From a checkpoint of a small image autoencoder.
Model: 9.49M parameters, encoder arch vit, encoder norm layernorm, encoder moe soft, encoder num experts 8, encoder patch size [8, 8], encoder layers 10, encoder width 192, decoder norm groupnorm, decoder widths [64, 128, 128, 128].
Rows from block 5 of the encoder of a small image autoencoder, named by matrix and row number. Rows with one number within an expert belong to one neuron, the router's apart. Each number is 200 + 20 x the weight over its row's rms, rounded and kept within 0 to 999. All counts start at 0. After the name is the row's rms in percent of the matrix's.
After each expert's rows are labels from the 100 images, of 14976, where the router gives the expert most weight on average: "strongest on" is what is common among them; "colour at peak" is the nearest of a few named colours to the mean colour under the peak. Only what is clearly more common there than usual is listed. The data: stained colorectal tissue patches (NCT-CRC-HE-100K).
# router: slot weights (encoder.blocks.5.mlp.router.weight, 8x192, trained with AdamW), inputs 96-191
# up: expert up (encoder.blocks.5.mlp.up, 8x192x192), inputs 96-191
# down: expert down (encoder.blocks.5.mlp.down, 8x192x192, transposed), outputs 96-191

# expert 0
router.0,161,183,195,228,223,234,183,198,177,184,187,186,181,189,230,228,209,160,186,196,229,211,176,224,204,189,221,183,225,213,185,214,178,207,202,166,192,183,192,220,182,216,209,209,183,220,241,175,193,222,177,184,239,232,179,182,214,189,230,188,180,199,229,222,196,200,214,193,230,211,220,199,185,206,239,217,203,180,198,171,162,182,194,184,171,239,205,182,235,179,216,192,218,205,220,217,203
up.3,068,233,216,215,138,166,226,219,187,181,170,176,224,186,163,187,227,225,188,194,189,208,206,181,244,195,199,198,193,186,209,210,204,218,227,224,192,207,211,182,189,225,206,210,215,188,179,254,233,223,202,176,242,169,198,212,180,203,196,194,236,170,207,197,222,188,239,187,193,214,254,181,234,210,178,212,174,195,206,221,219,238,200,180,235,233,206,180,196,224,175,197,184,195,199,181,213
down.3,060,191,195,210,187,177,218,196,185,177,166,181,173,167,212,168,207,200,232,192,199,230,190,196,200,199,195,231,191,210,195,208,214,207,206,202,189,205,243,195,231,190,215,211,199,184,154,197,217,216,178,194,190,183,197,211,208,198,207,183,216,207,240,189,183,167,232,201,249,192,194,190,200,183,188,173,268,178,215,169,209,210,198,218,212,220,205,200,187,170,200,232,198,166,200,184,184
up.4,146,232,178,221,212,195,224,184,185,211,197,214,181,231,216,203,197,186,170,187,214,203,208,213,178,190,223,187,168,167,226,231,213,186,232,192,198,180,222,180,238,173,186,236,185,205,204,181,203,190,180,205,234,210,173,200,188,210,222,218,192,174,199,210,147,237,196,224,171,182,190,196,202,183,169,183,209,245,196,215,205,172,192,212,208,198,166,201,208,214,195,229,215,198,160,215,186
down.4,160,176,197,211,182,197,202,216,217,203,199,167,200,179,197,159,207,237,205,233,163,229,195,211,237,237,201,206,206,187,190,183,214,188,186,250,228,175,270,214,221,182,208,197,234,195,187,151,209,201,203,204,160,198,190,180,181,172,195,192,197,195,209,203,206,197,184,189,222,215,211,231,200,222,212,208,213,194,185,207,211,201,208,245,228,200,197,194,170,246,216,197,245,221,196,196,220
up.5,021,222,210,182,204,213,196,200,183,201,201,209,197,183,209,187,196,201,223,179,178,181,233,211,197,162,182,224,194,172,202,173,213,211,210,240,184,181,239,192,245,195,207,194,193,202,162,213,203,189,201,208,198,195,213,206,213,193,186,208,227,205,195,213,209,217,255,217,206,182,222,181,189,151,215,186,184,191,258,236,193,185,191,164,193,167,204,228,228,185,195,218,210,220,202,204,164
down.5,030,218,209,213,198,190,208,217,187,211,165,195,232,217,179,217,193,213,166,199,203,179,207,205,183,161,223,154,215,195,241,184,217,216,223,229,172,219,222,180,177,237,213,200,182,194,240,194,178,227,193,177,197,215,194,193,208,214,202,190,195,187,200,199,194,195,215,164,213,180,242,210,196,239,199,224,176,176,180,196,213,201,202,213,209,199,175,195,184,206,224,187,239,218,221,206,199
up.6,019,220,222,197,238,164,178,238,199,219,201,185,204,199,212,249,200,226,202,191,204,207,191,198,202,189,197,224,183,211,182,195,171,212,173,222,159,159,221,212,209,238,183,212,245,205,217,201,181,230,186,191,199,184,200,189,189,228,201,171,185,246,196,189,185,172,201,190,203,194,196,184,190,213,198,185,201,199,197,199,177,224,199,213,204,171,216,165,215,222,175,213,225,200,182,235,191
down.6,033,188,205,215,150,216,207,180,214,187,209,201,209,206,227,200,201,218,177,207,212,172,233,211,187,196,241,220,232,215,216,176,219,179,176,185,231,174,270,159,189,186,224,214,207,206,217,187,204,200,175,204,230,185,193,167,204,192,211,195,210,207,210,205,193,221,204,195,181,192,207,213,222,207,197,208,186,200,211,205,198,191,179,185,160,192,170,157,172,233,233,175,201,194,215,198,183
strongest on: tissue: lymphocytes
colour at peak: brown

# expert 1
router.1,088,231,177,182,183,194,180,170,206,210,199,215,242,203,170,192,199,230,202,204,179,213,219,173,210,218,173,200,190,181,240,202,202,206,204,221,217,223,219,200,210,208,184,194,203,186,198,208,225,178,226,204,169,198,211,200,205,207,193,221,198,216,171,181,208,189,176,234,148,189,178,187,222,190,192,198,185,222,181,244,198,228,222,192,209,179,220,203,173,215,195,200,159,233,169,169,202
up.3,093,184,191,196,208,211,207,201,189,174,204,195,188,171,205,232,188,152,165,183,229,189,165,191,209,216,173,197,207,191,181,179,179,205,225,192,184,209,217,203,189,214,195,225,189,219,207,207,220,203,213,205,211,197,229,193,214,211,216,174,176,194,210,201,208,194,216,220,191,206,192,193,201,187,223,189,176,171,208,174,214,196,205,165,202,233,222,167,190,186,222,210,180,229,206,189,192
down.3,081,188,177,186,196,201,202,170,192,174,198,176,189,198,221,176,215,185,193,191,227,188,144,196,210,221,189,207,177,168,187,184,190,181,224,197,228,196,237,224,237,187,188,194,212,201,226,171,216,220,197,238,221,214,212,235,216,190,182,227,148,187,236,211,201,179,198,183,219,230,177,190,196,204,208,185,226,207,188,169,223,180,202,198,160,214,196,209,187,183,205,211,204,210,189,207,232
up.4,013,204,178,208,190,197,158,176,212,222,212,183,191,238,241,220,160,226,182,187,200,198,216,170,160,204,182,210,205,174,190,227,228,161,189,158,221,193,264,180,221,177,221,235,192,196,213,211,188,213,218,210,232,211,206,216,185,188,221,191,201,205,194,191,168,231,192,241,208,200,181,172,215,201,212,195,208,195,216,206,218,211,202,193,210,181,214,172,205,202,203,246,190,178,184,185,202
down.4,018,213,179,200,206,177,165,191,203,162,211,173,169,204,223,204,213,221,219,176,194,211,207,182,192,189,197,230,200,201,186,208,187,217,188,146,207,196,287,212,218,189,195,200,231,191,194,166,208,225,164,228,223,196,190,193,200,172,238,182,214,238,151,188,192,219,173,216,199,205,202,191,203,196,191,200,183,231,231,197,217,219,174,232,211,182,214,192,233,216,205,198,182,220,167,191,207
up.5,050,175,206,172,195,224,203,168,216,200,257,211,201,208,184,236,179,185,192,189,221,190,205,189,228,222,187,180,209,178,212,191,253,212,203,237,208,175,222,153,175,192,166,224,174,217,203,210,174,187,236,223,189,190,203,160,184,168,229,201,196,181,197,246,217,254,168,190,181,203,211,205,184,209,193,193,196,183,181,181,219,206,197,217,199,162,216,220,235,218,211,183,194,209,209,196,221
down.5,048,208,182,223,211,193,218,183,200,221,189,207,180,199,217,177,202,234,183,208,202,225,202,227,189,189,211,161,201,176,235,193,228,175,201,206,238,178,280,215,216,192,205,206,201,215,163,181,196,193,180,206,220,216,205,209,162,194,172,206,212,128,180,196,225,186,187,176,216,203,196,228,209,185,243,204,200,184,186,237,195,190,236,182,211,192,177,198,191,229,215,245,214,205,214,181,198
up.6,033,196,211,220,200,186,168,172,229,182,188,195,193,174,212,203,199,214,177,211,185,210,191,195,194,235,183,221,202,186,185,226,195,188,192,189,212,195,239,194,222,187,199,226,206,197,181,181,203,160,174,195,204,232,216,206,197,206,196,191,195,199,211,210,210,245,188,218,183,184,205,199,225,196,162,177,192,201,213,203,222,197,172,226,211,186,197,219,187,203,172,195,199,221,160,198,210
down.6,031,196,205,202,213,199,209,209,204,199,195,205,225,190,205,208,235,201,205,222,192,219,188,203,221,161,186,209,211,212,224,203,210,222,162,214,174,226,215,159,183,201,196,224,211,199,190,171,219,203,201,198,198,170,190,208,203,170,222,204,194,193,201,213,164,204,207,174,192,182,218,207,202,202,219,225,223,160,199,217,199,195,184,208,165,197,248,178,197,212,181,200,185,201,207,181,213
strongest on: tissue: lymphocytes
colour at peak: grey

# expert 4
router.4,065,219,216,209,177,202,204,166,224,228,248,182,212,205,189,167,196,217,208,209,171,183,194,209,226,224,186,219,193,195,195,186,190,220,184,207,229,189,184,217,228,192,207,200,239,209,200,173,191,162,214,239,211,152,212,234,219,219,159,194,215,189,193,198,168,208,196,217,180,208,157,197,227,161,179,185,189,188,184,213,205,196,202,221,212,206,212,226,191,223,186,211,196,190,185,163,225
up.3,024,202,190,201,210,167,193,160,229,187,209,205,197,177,183,239,183,220,190,181,178,195,240,212,214,206,176,205,204,178,217,182,214,163,170,195,191,201,209,212,203,173,201,206,217,196,213,187,200,197,186,208,182,241,214,191,185,215,154,200,170,204,201,213,194,248,216,210,169,241,197,203,241,190,170,177,202,230,198,215,206,184,184,190,150,204,188,175,242,182,169,206,213,200,207,220,186
down.3,027,200,225,216,184,199,197,171,176,207,201,201,205,225,182,202,194,222,248,196,213,209,204,215,203,217,195,197,219,185,199,200,188,192,152,208,196,215,225,202,170,212,203,181,189,202,219,201,199,200,176,202,227,171,162,203,222,193,206,173,198,213,197,178,210,181,176,151,174,200,180,193,207,204,203,233,175,193,228,236,176,202,164,203,201,195,185,211,226,162,218,236,234,209,198,229,198
up.4,013,188,182,163,194,238,208,203,176,210,184,160,215,229,209,179,227,216,199,198,191,204,232,181,206,200,197,220,214,200,174,159,209,170,202,192,214,236,219,191,190,215,246,221,236,148,174,198,195,183,210,166,207,195,200,203,208,194,236,183,202,211,218,190,234,204,216,170,216,222,195,174,202,210,166,170,205,188,184,219,186,176,203,206,239,208,188,152,184,196,206,200,199,169,189,230,176
down.4,015,195,210,205,170,222,164,187,202,206,242,225,226,186,198,204,200,186,226,202,180,231,177,198,179,175,181,217,190,179,193,213,203,209,177,229,204,185,292,196,204,194,184,199,180,187,212,206,198,236,197,198,215,177,189,212,229,195,224,183,215,233,176,192,194,188,161,189,173,200,199,217,184,204,219,220,181,187,225,207,196,179,174,208,174,158,202,185,216,177,231,202,226,173,194,191,213
up.5,011,194,205,181,209,203,201,211,206,188,194,207,161,178,203,221,191,188,190,191,203,209,197,171,201,193,198,177,173,150,168,223,213,202,165,224,176,189,256,183,206,202,182,217,194,185,196,198,186,194,196,231,211,167,198,204,215,216,172,199,214,217,170,201,202,209,170,203,178,192,202,215,186,190,185,223,192,186,206,212,238,213,186,207,236,168,178,193,186,252,195,207,204,207,188,193,188
down.5,016,182,202,214,201,188,223,206,219,206,238,224,217,205,181,215,216,191,224,205,212,228,180,205,184,172,181,218,207,201,185,171,184,222,194,184,220,192,267,209,239,183,182,185,196,208,226,169,193,223,185,218,212,168,149,218,197,165,199,196,190,218,196,202,190,224,171,190,196,213,209,198,201,205,171,193,197,220,230,206,167,192,205,190,184,199,193,170,241,172,226,219,226,196,172,199,199
up.6,051,195,203,176,228,213,177,182,211,201,223,213,200,190,227,169,188,190,202,185,210,200,210,200,216,235,224,211,181,199,192,193,193,187,202,183,224,184,210,211,177,183,195,202,219,233,212,144,226,200,180,172,198,208,189,219,176,238,209,177,221,187,178,180,200,227,207,234,206,202,181,221,198,228,202,192,175,257,145,196,167,197,186,215,190,208,174,185,171,217,201,168,213,226,206,214,235
down.6,048,168,193,193,206,227,181,203,198,194,203,206,202,192,200,216,206,204,195,225,197,186,214,227,198,206,189,199,197,192,167,204,181,219,187,196,178,183,170,209,163,212,197,187,175,225,217,200,196,176,198,165,159,186,201,222,221,194,220,198,240,173,173,192,252,201,170,222,203,211,204,194,216,211,232,216,217,231,198,209,166,202,194,204,230,211,194,193,182,194,207,176,227,187,189,174,216
strongest on: tissue: cancer-associated stroma; tissue: mucus
colour at peak: pink

# expert 5
router.5,104,210,219,184,176,183,195,195,205,216,209,214,213,209,168,181,191,236,181,236,171,184,234,204,200,213,205,199,200,199,221,176,211,201,169,211,230,204,176,168,242,195,215,172,207,191,174,186,188,168,180,213,171,190,243,238,173,199,178,222,236,181,175,186,217,215,168,211,170,197,182,232,226,181,214,200,215,221,193,228,221,206,195,190,215,181,167,215,196,235,194,207,190,211,182,167,211
up.3,150,183,192,174,257,202,202,197,171,196,198,151,234,206,213,178,211,164,216,171,211,207,196,204,207,196,185,183,219,175,182,198,217,185,197,229,159,195,194,214,215,192,198,207,205,200,209,211,209,220,236,184,193,200,189,192,237,204,187,182,206,207,215,214,227,200,214,206,205,213,185,200,165,191,233,222,215,181,199,167,209,186,187,222,213,187,191,172,241,151,186,214,220,214,213,197,195
down.3,208,180,159,222,229,204,210,180,190,214,208,207,202,195,216,187,200,196,229,206,192,186,183,197,209,209,198,219,180,187,146,196,191,184,212,218,212,186,240,194,265,187,204,206,200,180,220,158,233,218,186,207,199,191,194,198,201,209,177,211,197,177,217,226,182,197,179,235,217,210,155,206,205,208,193,161,233,234,202,183,187,209,184,216,179,226,180,198,171,193,210,222,201,209,207,188,204
up.4,102,208,196,219,189,174,214,197,200,220,213,236,174,197,191,203,168,208,209,201,193,181,167,231,174,236,183,223,177,199,192,177,187,204,195,206,211,183,206,206,257,211,192,190,194,175,208,198,225,188,180,203,229,179,228,223,203,162,233,206,167,200,223,164,181,186,195,246,216,207,202,203,195,198,202,189,210,191,195,197,180,210,219,176,197,205,200,246,191,183,197,231,181,182,192,206,201
down.4,095,176,199,171,208,206,216,180,185,206,177,202,187,223,223,205,214,219,196,181,209,225,184,201,196,184,225,224,194,217,174,208,197,208,190,191,196,183,279,211,214,186,212,228,194,198,208,196,231,193,230,215,173,212,185,173,211,202,230,183,175,255,194,174,169,203,203,201,232,196,208,201,203,207,203,189,203,221,219,183,191,216,205,237,202,206,205,168,212,193,241,197,207,184,208,205,183
up.5,056,199,209,205,190,184,166,162,205,178,235,178,185,173,178,199,175,229,209,221,203,191,185,195,185,242,180,224,197,193,187,210,202,201,181,212,213,194,244,190,231,246,224,206,191,199,204,201,203,216,186,206,190,152,220,203,196,169,186,200,183,179,194,181,200,195,171,186,191,209,200,199,187,230,205,199,188,174,189,198,226,198,176,198,181,178,240,203,171,214,211,244,165,210,208,202,191
down.5,073,188,182,211,180,194,218,242,222,188,191,225,191,214,219,217,187,194,207,201,180,205,206,213,183,191,210,227,176,198,154,196,230,189,199,211,164,193,218,189,225,183,203,203,194,182,199,230,209,189,199,213,193,213,220,191,206,180,207,185,176,214,217,199,166,183,243,223,204,211,199,181,198,170,164,188,223,158,247,190,216,227,190,193,169,210,222,203,218,198,209,239,193,182,206,209,183
up.6,111,205,183,193,225,205,167,177,229,195,209,219,219,191,192,217,216,209,208,198,194,186,240,164,190,197,227,224,220,216,197,162,240,167,180,159,175,227,177,196,185,211,176,177,189,204,231,184,215,223,191,223,219,198,187,176,202,216,198,206,200,226,196,197,191,185,198,230,194,173,181,216,206,185,168,208,178,240,208,226,208,177,206,154,143,204,173,171,181,159,194,180,196,205,222,177,189
down.6,151,192,179,187,194,199,196,212,171,188,177,231,204,214,220,241,204,194,204,174,200,165,235,190,203,181,213,192,191,210,163,184,212,183,180,193,127,223,164,212,156,219,236,216,182,199,241,226,216,201,212,169,197,208,207,197,231,242,194,189,203,235,200,211,203,208,193,242,210,175,181,177,234,195,181,207,210,238,214,212,165,210,194,209,186,192,200,178,220,145,194,208,186,200,222,202,188
strongest on: tissue: debris; tissue: smooth muscle
colour at peak: purple

# expert 7
router.7,071,202,189,223,181,187,220,188,218,233,212,222,188,236,213,186,177,210,215,173,199,204,183,182,196,220,156,234,190,203,217,175,209,187,210,225,277,232,228,194,227,152,196,197,209,193,210,197,215,157,192,207,232,206,179,227,211,230,147,208,211,229,204,176,199,188,205,200,201,200,187,232,204,188,183,150,204,169,181,208,191,160,195,190,178,228,174,210,186,197,225,220,182,186,243,173,173
up.3,019,213,204,165,234,188,158,202,199,153,200,198,209,182,201,181,204,213,203,202,196,195,188,171,169,201,220,234,203,224,195,189,217,169,196,188,188,239,257,224,174,189,208,161,217,186,220,192,166,205,175,203,207,179,185,186,211,252,187,178,211,220,162,195,211,179,191,187,193,188,200,198,190,161,205,196,194,226,220,234,203,203,236,167,203,187,184,208,177,160,230,206,224,213,186,180,189
down.3,022,206,218,191,187,202,194,230,168,174,222,225,223,215,197,187,165,193,216,191,202,178,230,213,195,160,200,201,222,237,168,203,142,190,214,167,185,228,234,191,192,202,214,193,194,175,191,225,178,201,175,185,212,217,221,209,193,179,215,207,187,215,187,150,210,186,220,187,220,205,185,177,203,228,192,192,200,192,202,192,188,189,174,181,172,209,205,205,207,156,211,197,155,179,229,219,166
up.4,029,199,194,219,197,191,171,236,214,211,216,198,180,205,201,198,188,223,201,224,190,215,171,188,190,210,183,245,185,214,164,207,204,177,196,218,189,198,242,217,234,197,227,232,195,209,213,209,183,210,179,201,224,175,208,233,179,198,182,182,227,205,178,181,191,219,205,193,194,195,210,186,226,209,205,227,180,169,215,221,168,181,209,168,193,220,203,188,222,187,224,240,157,199,198,199,172
down.4,038,199,211,233,170,168,229,237,213,169,202,220,196,217,211,201,185,176,206,192,203,172,227,229,191,171,197,180,232,208,183,200,181,219,192,154,183,209,196,188,218,207,189,197,205,189,189,211,196,224,153,186,225,193,210,199,162,172,187,182,185,185,199,189,220,209,203,205,200,186,192,191,235,215,177,228,165,202,248,189,180,161,184,181,180,229,166,207,221,202,192,216,204,213,182,199,195
up.5,040,220,205,183,227,181,181,197,199,173,176,205,213,205,203,202,197,199,205,172,161,188,208,169,219,201,193,204,202,176,176,209,182,158,154,198,219,218,246,210,212,202,211,213,218,172,204,194,209,215,180,183,250,191,221,203,204,203,173,216,179,216,168,177,216,192,192,197,192,212,187,210,193,213,177,169,193,200,206,184,185,221,156,204,175,172,209,185,204,191,198,248,203,211,201,210,211
down.5,044,197,205,212,194,212,175,201,171,187,215,160,205,208,191,190,218,231,196,197,247,227,195,221,179,202,214,202,180,173,227,242,193,201,209,222,226,221,203,208,208,194,234,206,208,194,198,223,221,186,211,225,232,223,176,250,206,168,212,220,188,188,197,195,222,188,172,187,218,257,216,204,193,208,200,189,201,218,237,221,216,179,190,218,211,172,205,222,215,207,201,218,205,229,197,210,173
up.6,045,199,227,182,216,215,158,200,202,214,214,207,207,168,196,197,221,207,191,198,217,186,230,211,203,224,203,211,215,168,192,224,227,217,197,196,210,169,256,192,213,209,185,231,208,191,179,174,199,181,174,185,184,151,193,200,168,213,197,189,192,238,206,201,197,218,217,223,189,186,210,188,187,216,185,222,176,156,154,184,225,224,200,196,211,171,187,155,188,230,175,216,192,193,200,215,192
down.6,071,187,192,209,185,201,220,230,222,179,233,179,167,220,181,201,201,221,183,169,210,199,182,183,217,193,179,179,175,199,155,202,181,208,191,192,219,233,241,176,210,203,246,194,207,198,173,217,196,197,183,220,218,185,201,215,200,169,217,210,178,220,203,203,233,195,192,206,234,211,206,238,236,213,173,159,174,229,207,186,152,180,169,213,226,183,206,221,233,223,199,202,181,226,198,193,221
strongest on: tissue: lymphocytes
colour at peak: brown

# expert 6
router.6,079,188,187,199,186,183,204,198,205,208,192,203,189,201,201,239,167,206,182,184,195,207,210,201,174,231,207,212,191,192,212,186,217,191,172,226,216,209,211,214,236,200,238,190,182,184,204,182,214,222,205,195,214,199,212,231,213,217,144,204,172,221,218,180,207,233,190,205,235,213,206,217,186,194,185,191,209,181,202,196,204,150,201,206,216,174,204,214,215,231,214,222,200,194,206,220,159
up.3,241,208,165,207,186,205,244,229,211,239,197,225,212,224,210,249,211,164,178,171,197,207,179,213,215,186,218,184,165,185,170,185,186,239,215,229,174,184,219,198,181,181,206,231,185,203,211,199,237,215,187,206,185,195,179,202,217,204,183,215,201,202,195,217,203,214,187,176,203,194,213,200,225,208,166,189,202,219,216,206,195,220,190,250,243,200,189,206,251,223,231,187,204,215,162,217,205
down.3,225,205,242,175,200,181,188,196,210,200,209,176,218,193,177,186,174,214,173,204,220,235,177,194,220,186,167,214,239,213,255,214,171,214,204,197,259,212,212,220,201,193,194,180,228,204,186,209,163,237,190,196,209,194,196,170,181,190,209,208,198,206,188,189,208,211,204,156,180,192,227,205,183,206,217,221,163,165,196,209,218,198,208,189,248,185,203,222,208,239,187,159,184,229,179,187,212
up.4,042,217,206,209,209,191,180,234,212,188,195,179,218,221,199,180,155,204,253,212,215,209,196,213,151,215,222,216,191,152,182,202,222,200,204,213,199,183,234,204,248,178,161,185,201,199,204,187,206,188,202,194,188,196,194,221,193,220,177,197,197,222,224,184,191,201,208,187,233,175,219,206,196,183,190,211,203,175,210,203,200,162,180,204,151,224,212,206,212,190,177,215,187,208,193,186,195
down.4,042,178,225,173,149,190,205,220,187,141,204,194,185,242,196,186,183,174,199,173,220,167,214,207,188,212,215,222,216,191,201,199,204,215,188,170,171,202,238,182,183,198,206,192,184,189,181,211,215,178,202,196,184,193,197,212,199,212,218,191,197,217,199,199,219,215,206,211,222,224,220,175,239,209,179,194,180,215,233,185,186,187,219,214,172,214,218,208,206,171,198,214,195,179,192,193,208
up.5,037,215,177,199,234,204,186,180,193,208,199,195,214,204,188,229,210,198,187,179,197,218,225,153,200,202,136,195,200,188,197,198,177,154,173,209,193,208,280,212,207,185,198,218,212,173,179,184,228,209,184,203,210,207,187,180,192,185,182,201,202,238,170,203,209,207,221,207,169,212,175,180,221,188,194,182,191,196,221,216,201,216,181,175,198,186,158,175,200,204,236,207,186,198,202,185,200
down.5,043,195,210,202,196,172,204,200,222,182,233,185,228,154,227,207,205,182,228,233,184,216,189,197,215,197,201,214,210,236,205,187,214,211,211,178,242,203,201,193,189,174,180,199,221,196,209,190,185,222,204,176,221,203,183,158,155,182,204,183,205,198,205,207,177,231,175,199,186,197,240,189,216,202,185,175,192,205,193,175,201,242,217,180,184,191,216,187,231,186,216,188,201,185,164,172,207
up.6,033,158,199,213,172,219,220,186,196,187,211,221,197,156,204,183,225,207,217,228,186,221,210,188,197,203,191,210,182,183,197,198,167,215,194,180,227,195,266,186,186,220,219,209,209,191,222,188,188,200,196,219,204,200,207,180,182,216,206,184,198,249,194,195,209,193,159,205,166,184,199,189,206,187,207,182,193,203,191,193,164,230,196,176,199,158,176,136,188,205,209,182,228,192,192,186,214
down.6,032,172,218,187,170,210,220,232,215,182,194,207,174,205,193,193,190,210,199,196,174,192,167,191,198,175,218,231,215,190,159,229,193,231,191,197,172,186,267,205,205,190,202,192,199,198,210,207,196,192,217,220,189,204,202,204,187,173,199,205,194,204,180,152,180,196,225,176,234,210,218,192,225,187,191,187,162,188,233,187,199,225,178,205,221,194,240,224,225,172,203,219,208,212,224,210,212
strongest on: tissue: lymphocytes; tissue: tumour epithelium
colour at peak: brown

# expert 3
router.3,109,226,187,206,167,173,219,192,246,229,195,219,212,227,176,160,189,208,225,186,179,199,196,183,163,198,182,206,203,185,234,178,231,182,221,214,216,219,211,175,240,171,190,188,168,182,204,191,219,192,216,201,204,158,184,206,203,247,161,209,212,204,178,176,178,225,185,200,186,184,216,228,232,196,157,165,193,212,203,212,201,197,183,181,210,186,180,215,183,201,197,205,185,178,213,192,175
up.3,159,189,199,208,190,177,201,186,211,215,227,191,189,198,180,180,201,265,215,219,171,174,184,185,207,229,169,230,183,224,192,173,243,189,208,200,256,185,239,170,243,198,212,181,176,182,174,227,191,203,206,219,193,173,230,235,190,175,179,180,191,182,188,202,181,188,192,206,209,177,179,198,204,192,215,189,219,172,167,196,213,205,192,173,211,208,220,198,200,216,204,238,155,185,220,207,212
down.3,194,175,187,205,188,189,239,243,220,178,176,203,197,203,236,211,184,170,219,171,167,224,174,211,216,193,214,229,188,200,148,192,196,204,213,204,194,189,261,218,217,180,197,210,207,189,198,215,220,227,184,206,180,196,197,185,198,209,189,148,169,215,233,215,171,204,214,202,219,202,192,186,205,196,146,179,189,210,214,175,178,198,192,197,203,201,230,205,224,188,238,251,216,213,173,216,189
up.4,156,194,218,203,220,196,165,174,185,191,235,213,191,176,172,212,186,214,219,221,201,189,182,182,210,222,159,242,200,204,204,175,192,197,193,202,215,195,258,211,223,219,211,191,174,211,223,179,186,212,199,197,209,204,245,205,212,185,227,167,173,198,207,212,218,172,192,193,208,178,182,194,187,201,228,197,189,142,198,187,207,235,197,152,174,195,246,170,175,157,205,230,175,214,204,180,234
down.4,183,186,181,208,209,212,218,201,213,202,205,214,206,183,202,210,220,178,250,189,191,198,195,231,191,212,219,200,181,189,167,190,224,197,207,206,164,199,199,212,241,171,192,211,184,191,196,192,223,186,202,217,201,215,193,226,222,180,189,199,202,216,234,200,186,184,224,230,222,203,188,183,188,155,181,173,232,195,218,174,199,218,204,220,170,203,200,186,224,177,213,228,215,181,202,198,176
up.5,019,210,179,233,197,180,172,208,209,181,164,208,211,209,231,222,198,212,224,192,209,206,181,169,196,206,163,219,216,193,197,187,184,200,190,182,207,200,297,236,245,196,217,214,214,199,203,184,236,187,197,217,210,215,210,203,224,206,171,226,187,224,217,189,200,191,217,190,202,198,179,181,197,206,185,194,202,161,222,205,228,199,194,170,179,176,203,214,204,186,208,210,155,205,225,210,180
down.5,024,213,206,193,194,202,192,238,208,198,235,229,205,217,183,185,194,225,204,183,222,172,215,192,184,221,197,210,201,227,188,224,199,191,172,166,179,221,245,207,185,195,184,192,215,194,200,231,216,186,192,199,207,182,198,193,214,193,233,188,209,209,189,231,198,191,219,228,207,172,181,173,199,234,161,231,162,235,213,233,208,164,202,209,202,206,239,239,178,216,194,206,167,221,192,194,168
up.6,019,213,202,151,188,186,210,202,223,161,213,226,176,168,207,192,211,192,204,220,163,207,189,180,213,220,175,207,214,197,193,172,171,166,170,198,220,207,217,227,220,211,220,187,207,199,215,183,205,196,192,210,204,211,229,198,173,226,178,195,212,212,178,183,205,190,203,175,176,190,190,195,189,212,173,153,210,221,193,200,206,223,158,205,184,182,223,187,186,207,213,174,229,175,210,191,232
down.6,021,218,188,205,212,191,172,185,199,185,220,193,175,245,203,184,172,211,173,190,206,192,213,184,206,205,182,190,230,213,204,199,176,200,204,167,218,174,287,207,243,191,213,207,217,188,180,232,208,195,194,192,203,186,234,228,214,187,218,214,169,195,203,204,218,215,196,221,219,217,208,188,202,215,178,200,156,225,222,201,181,196,173,187,228,199,206,205,207,217,190,218,172,245,175,197,193
strongest on: tissue: mucus
colour at peak: pink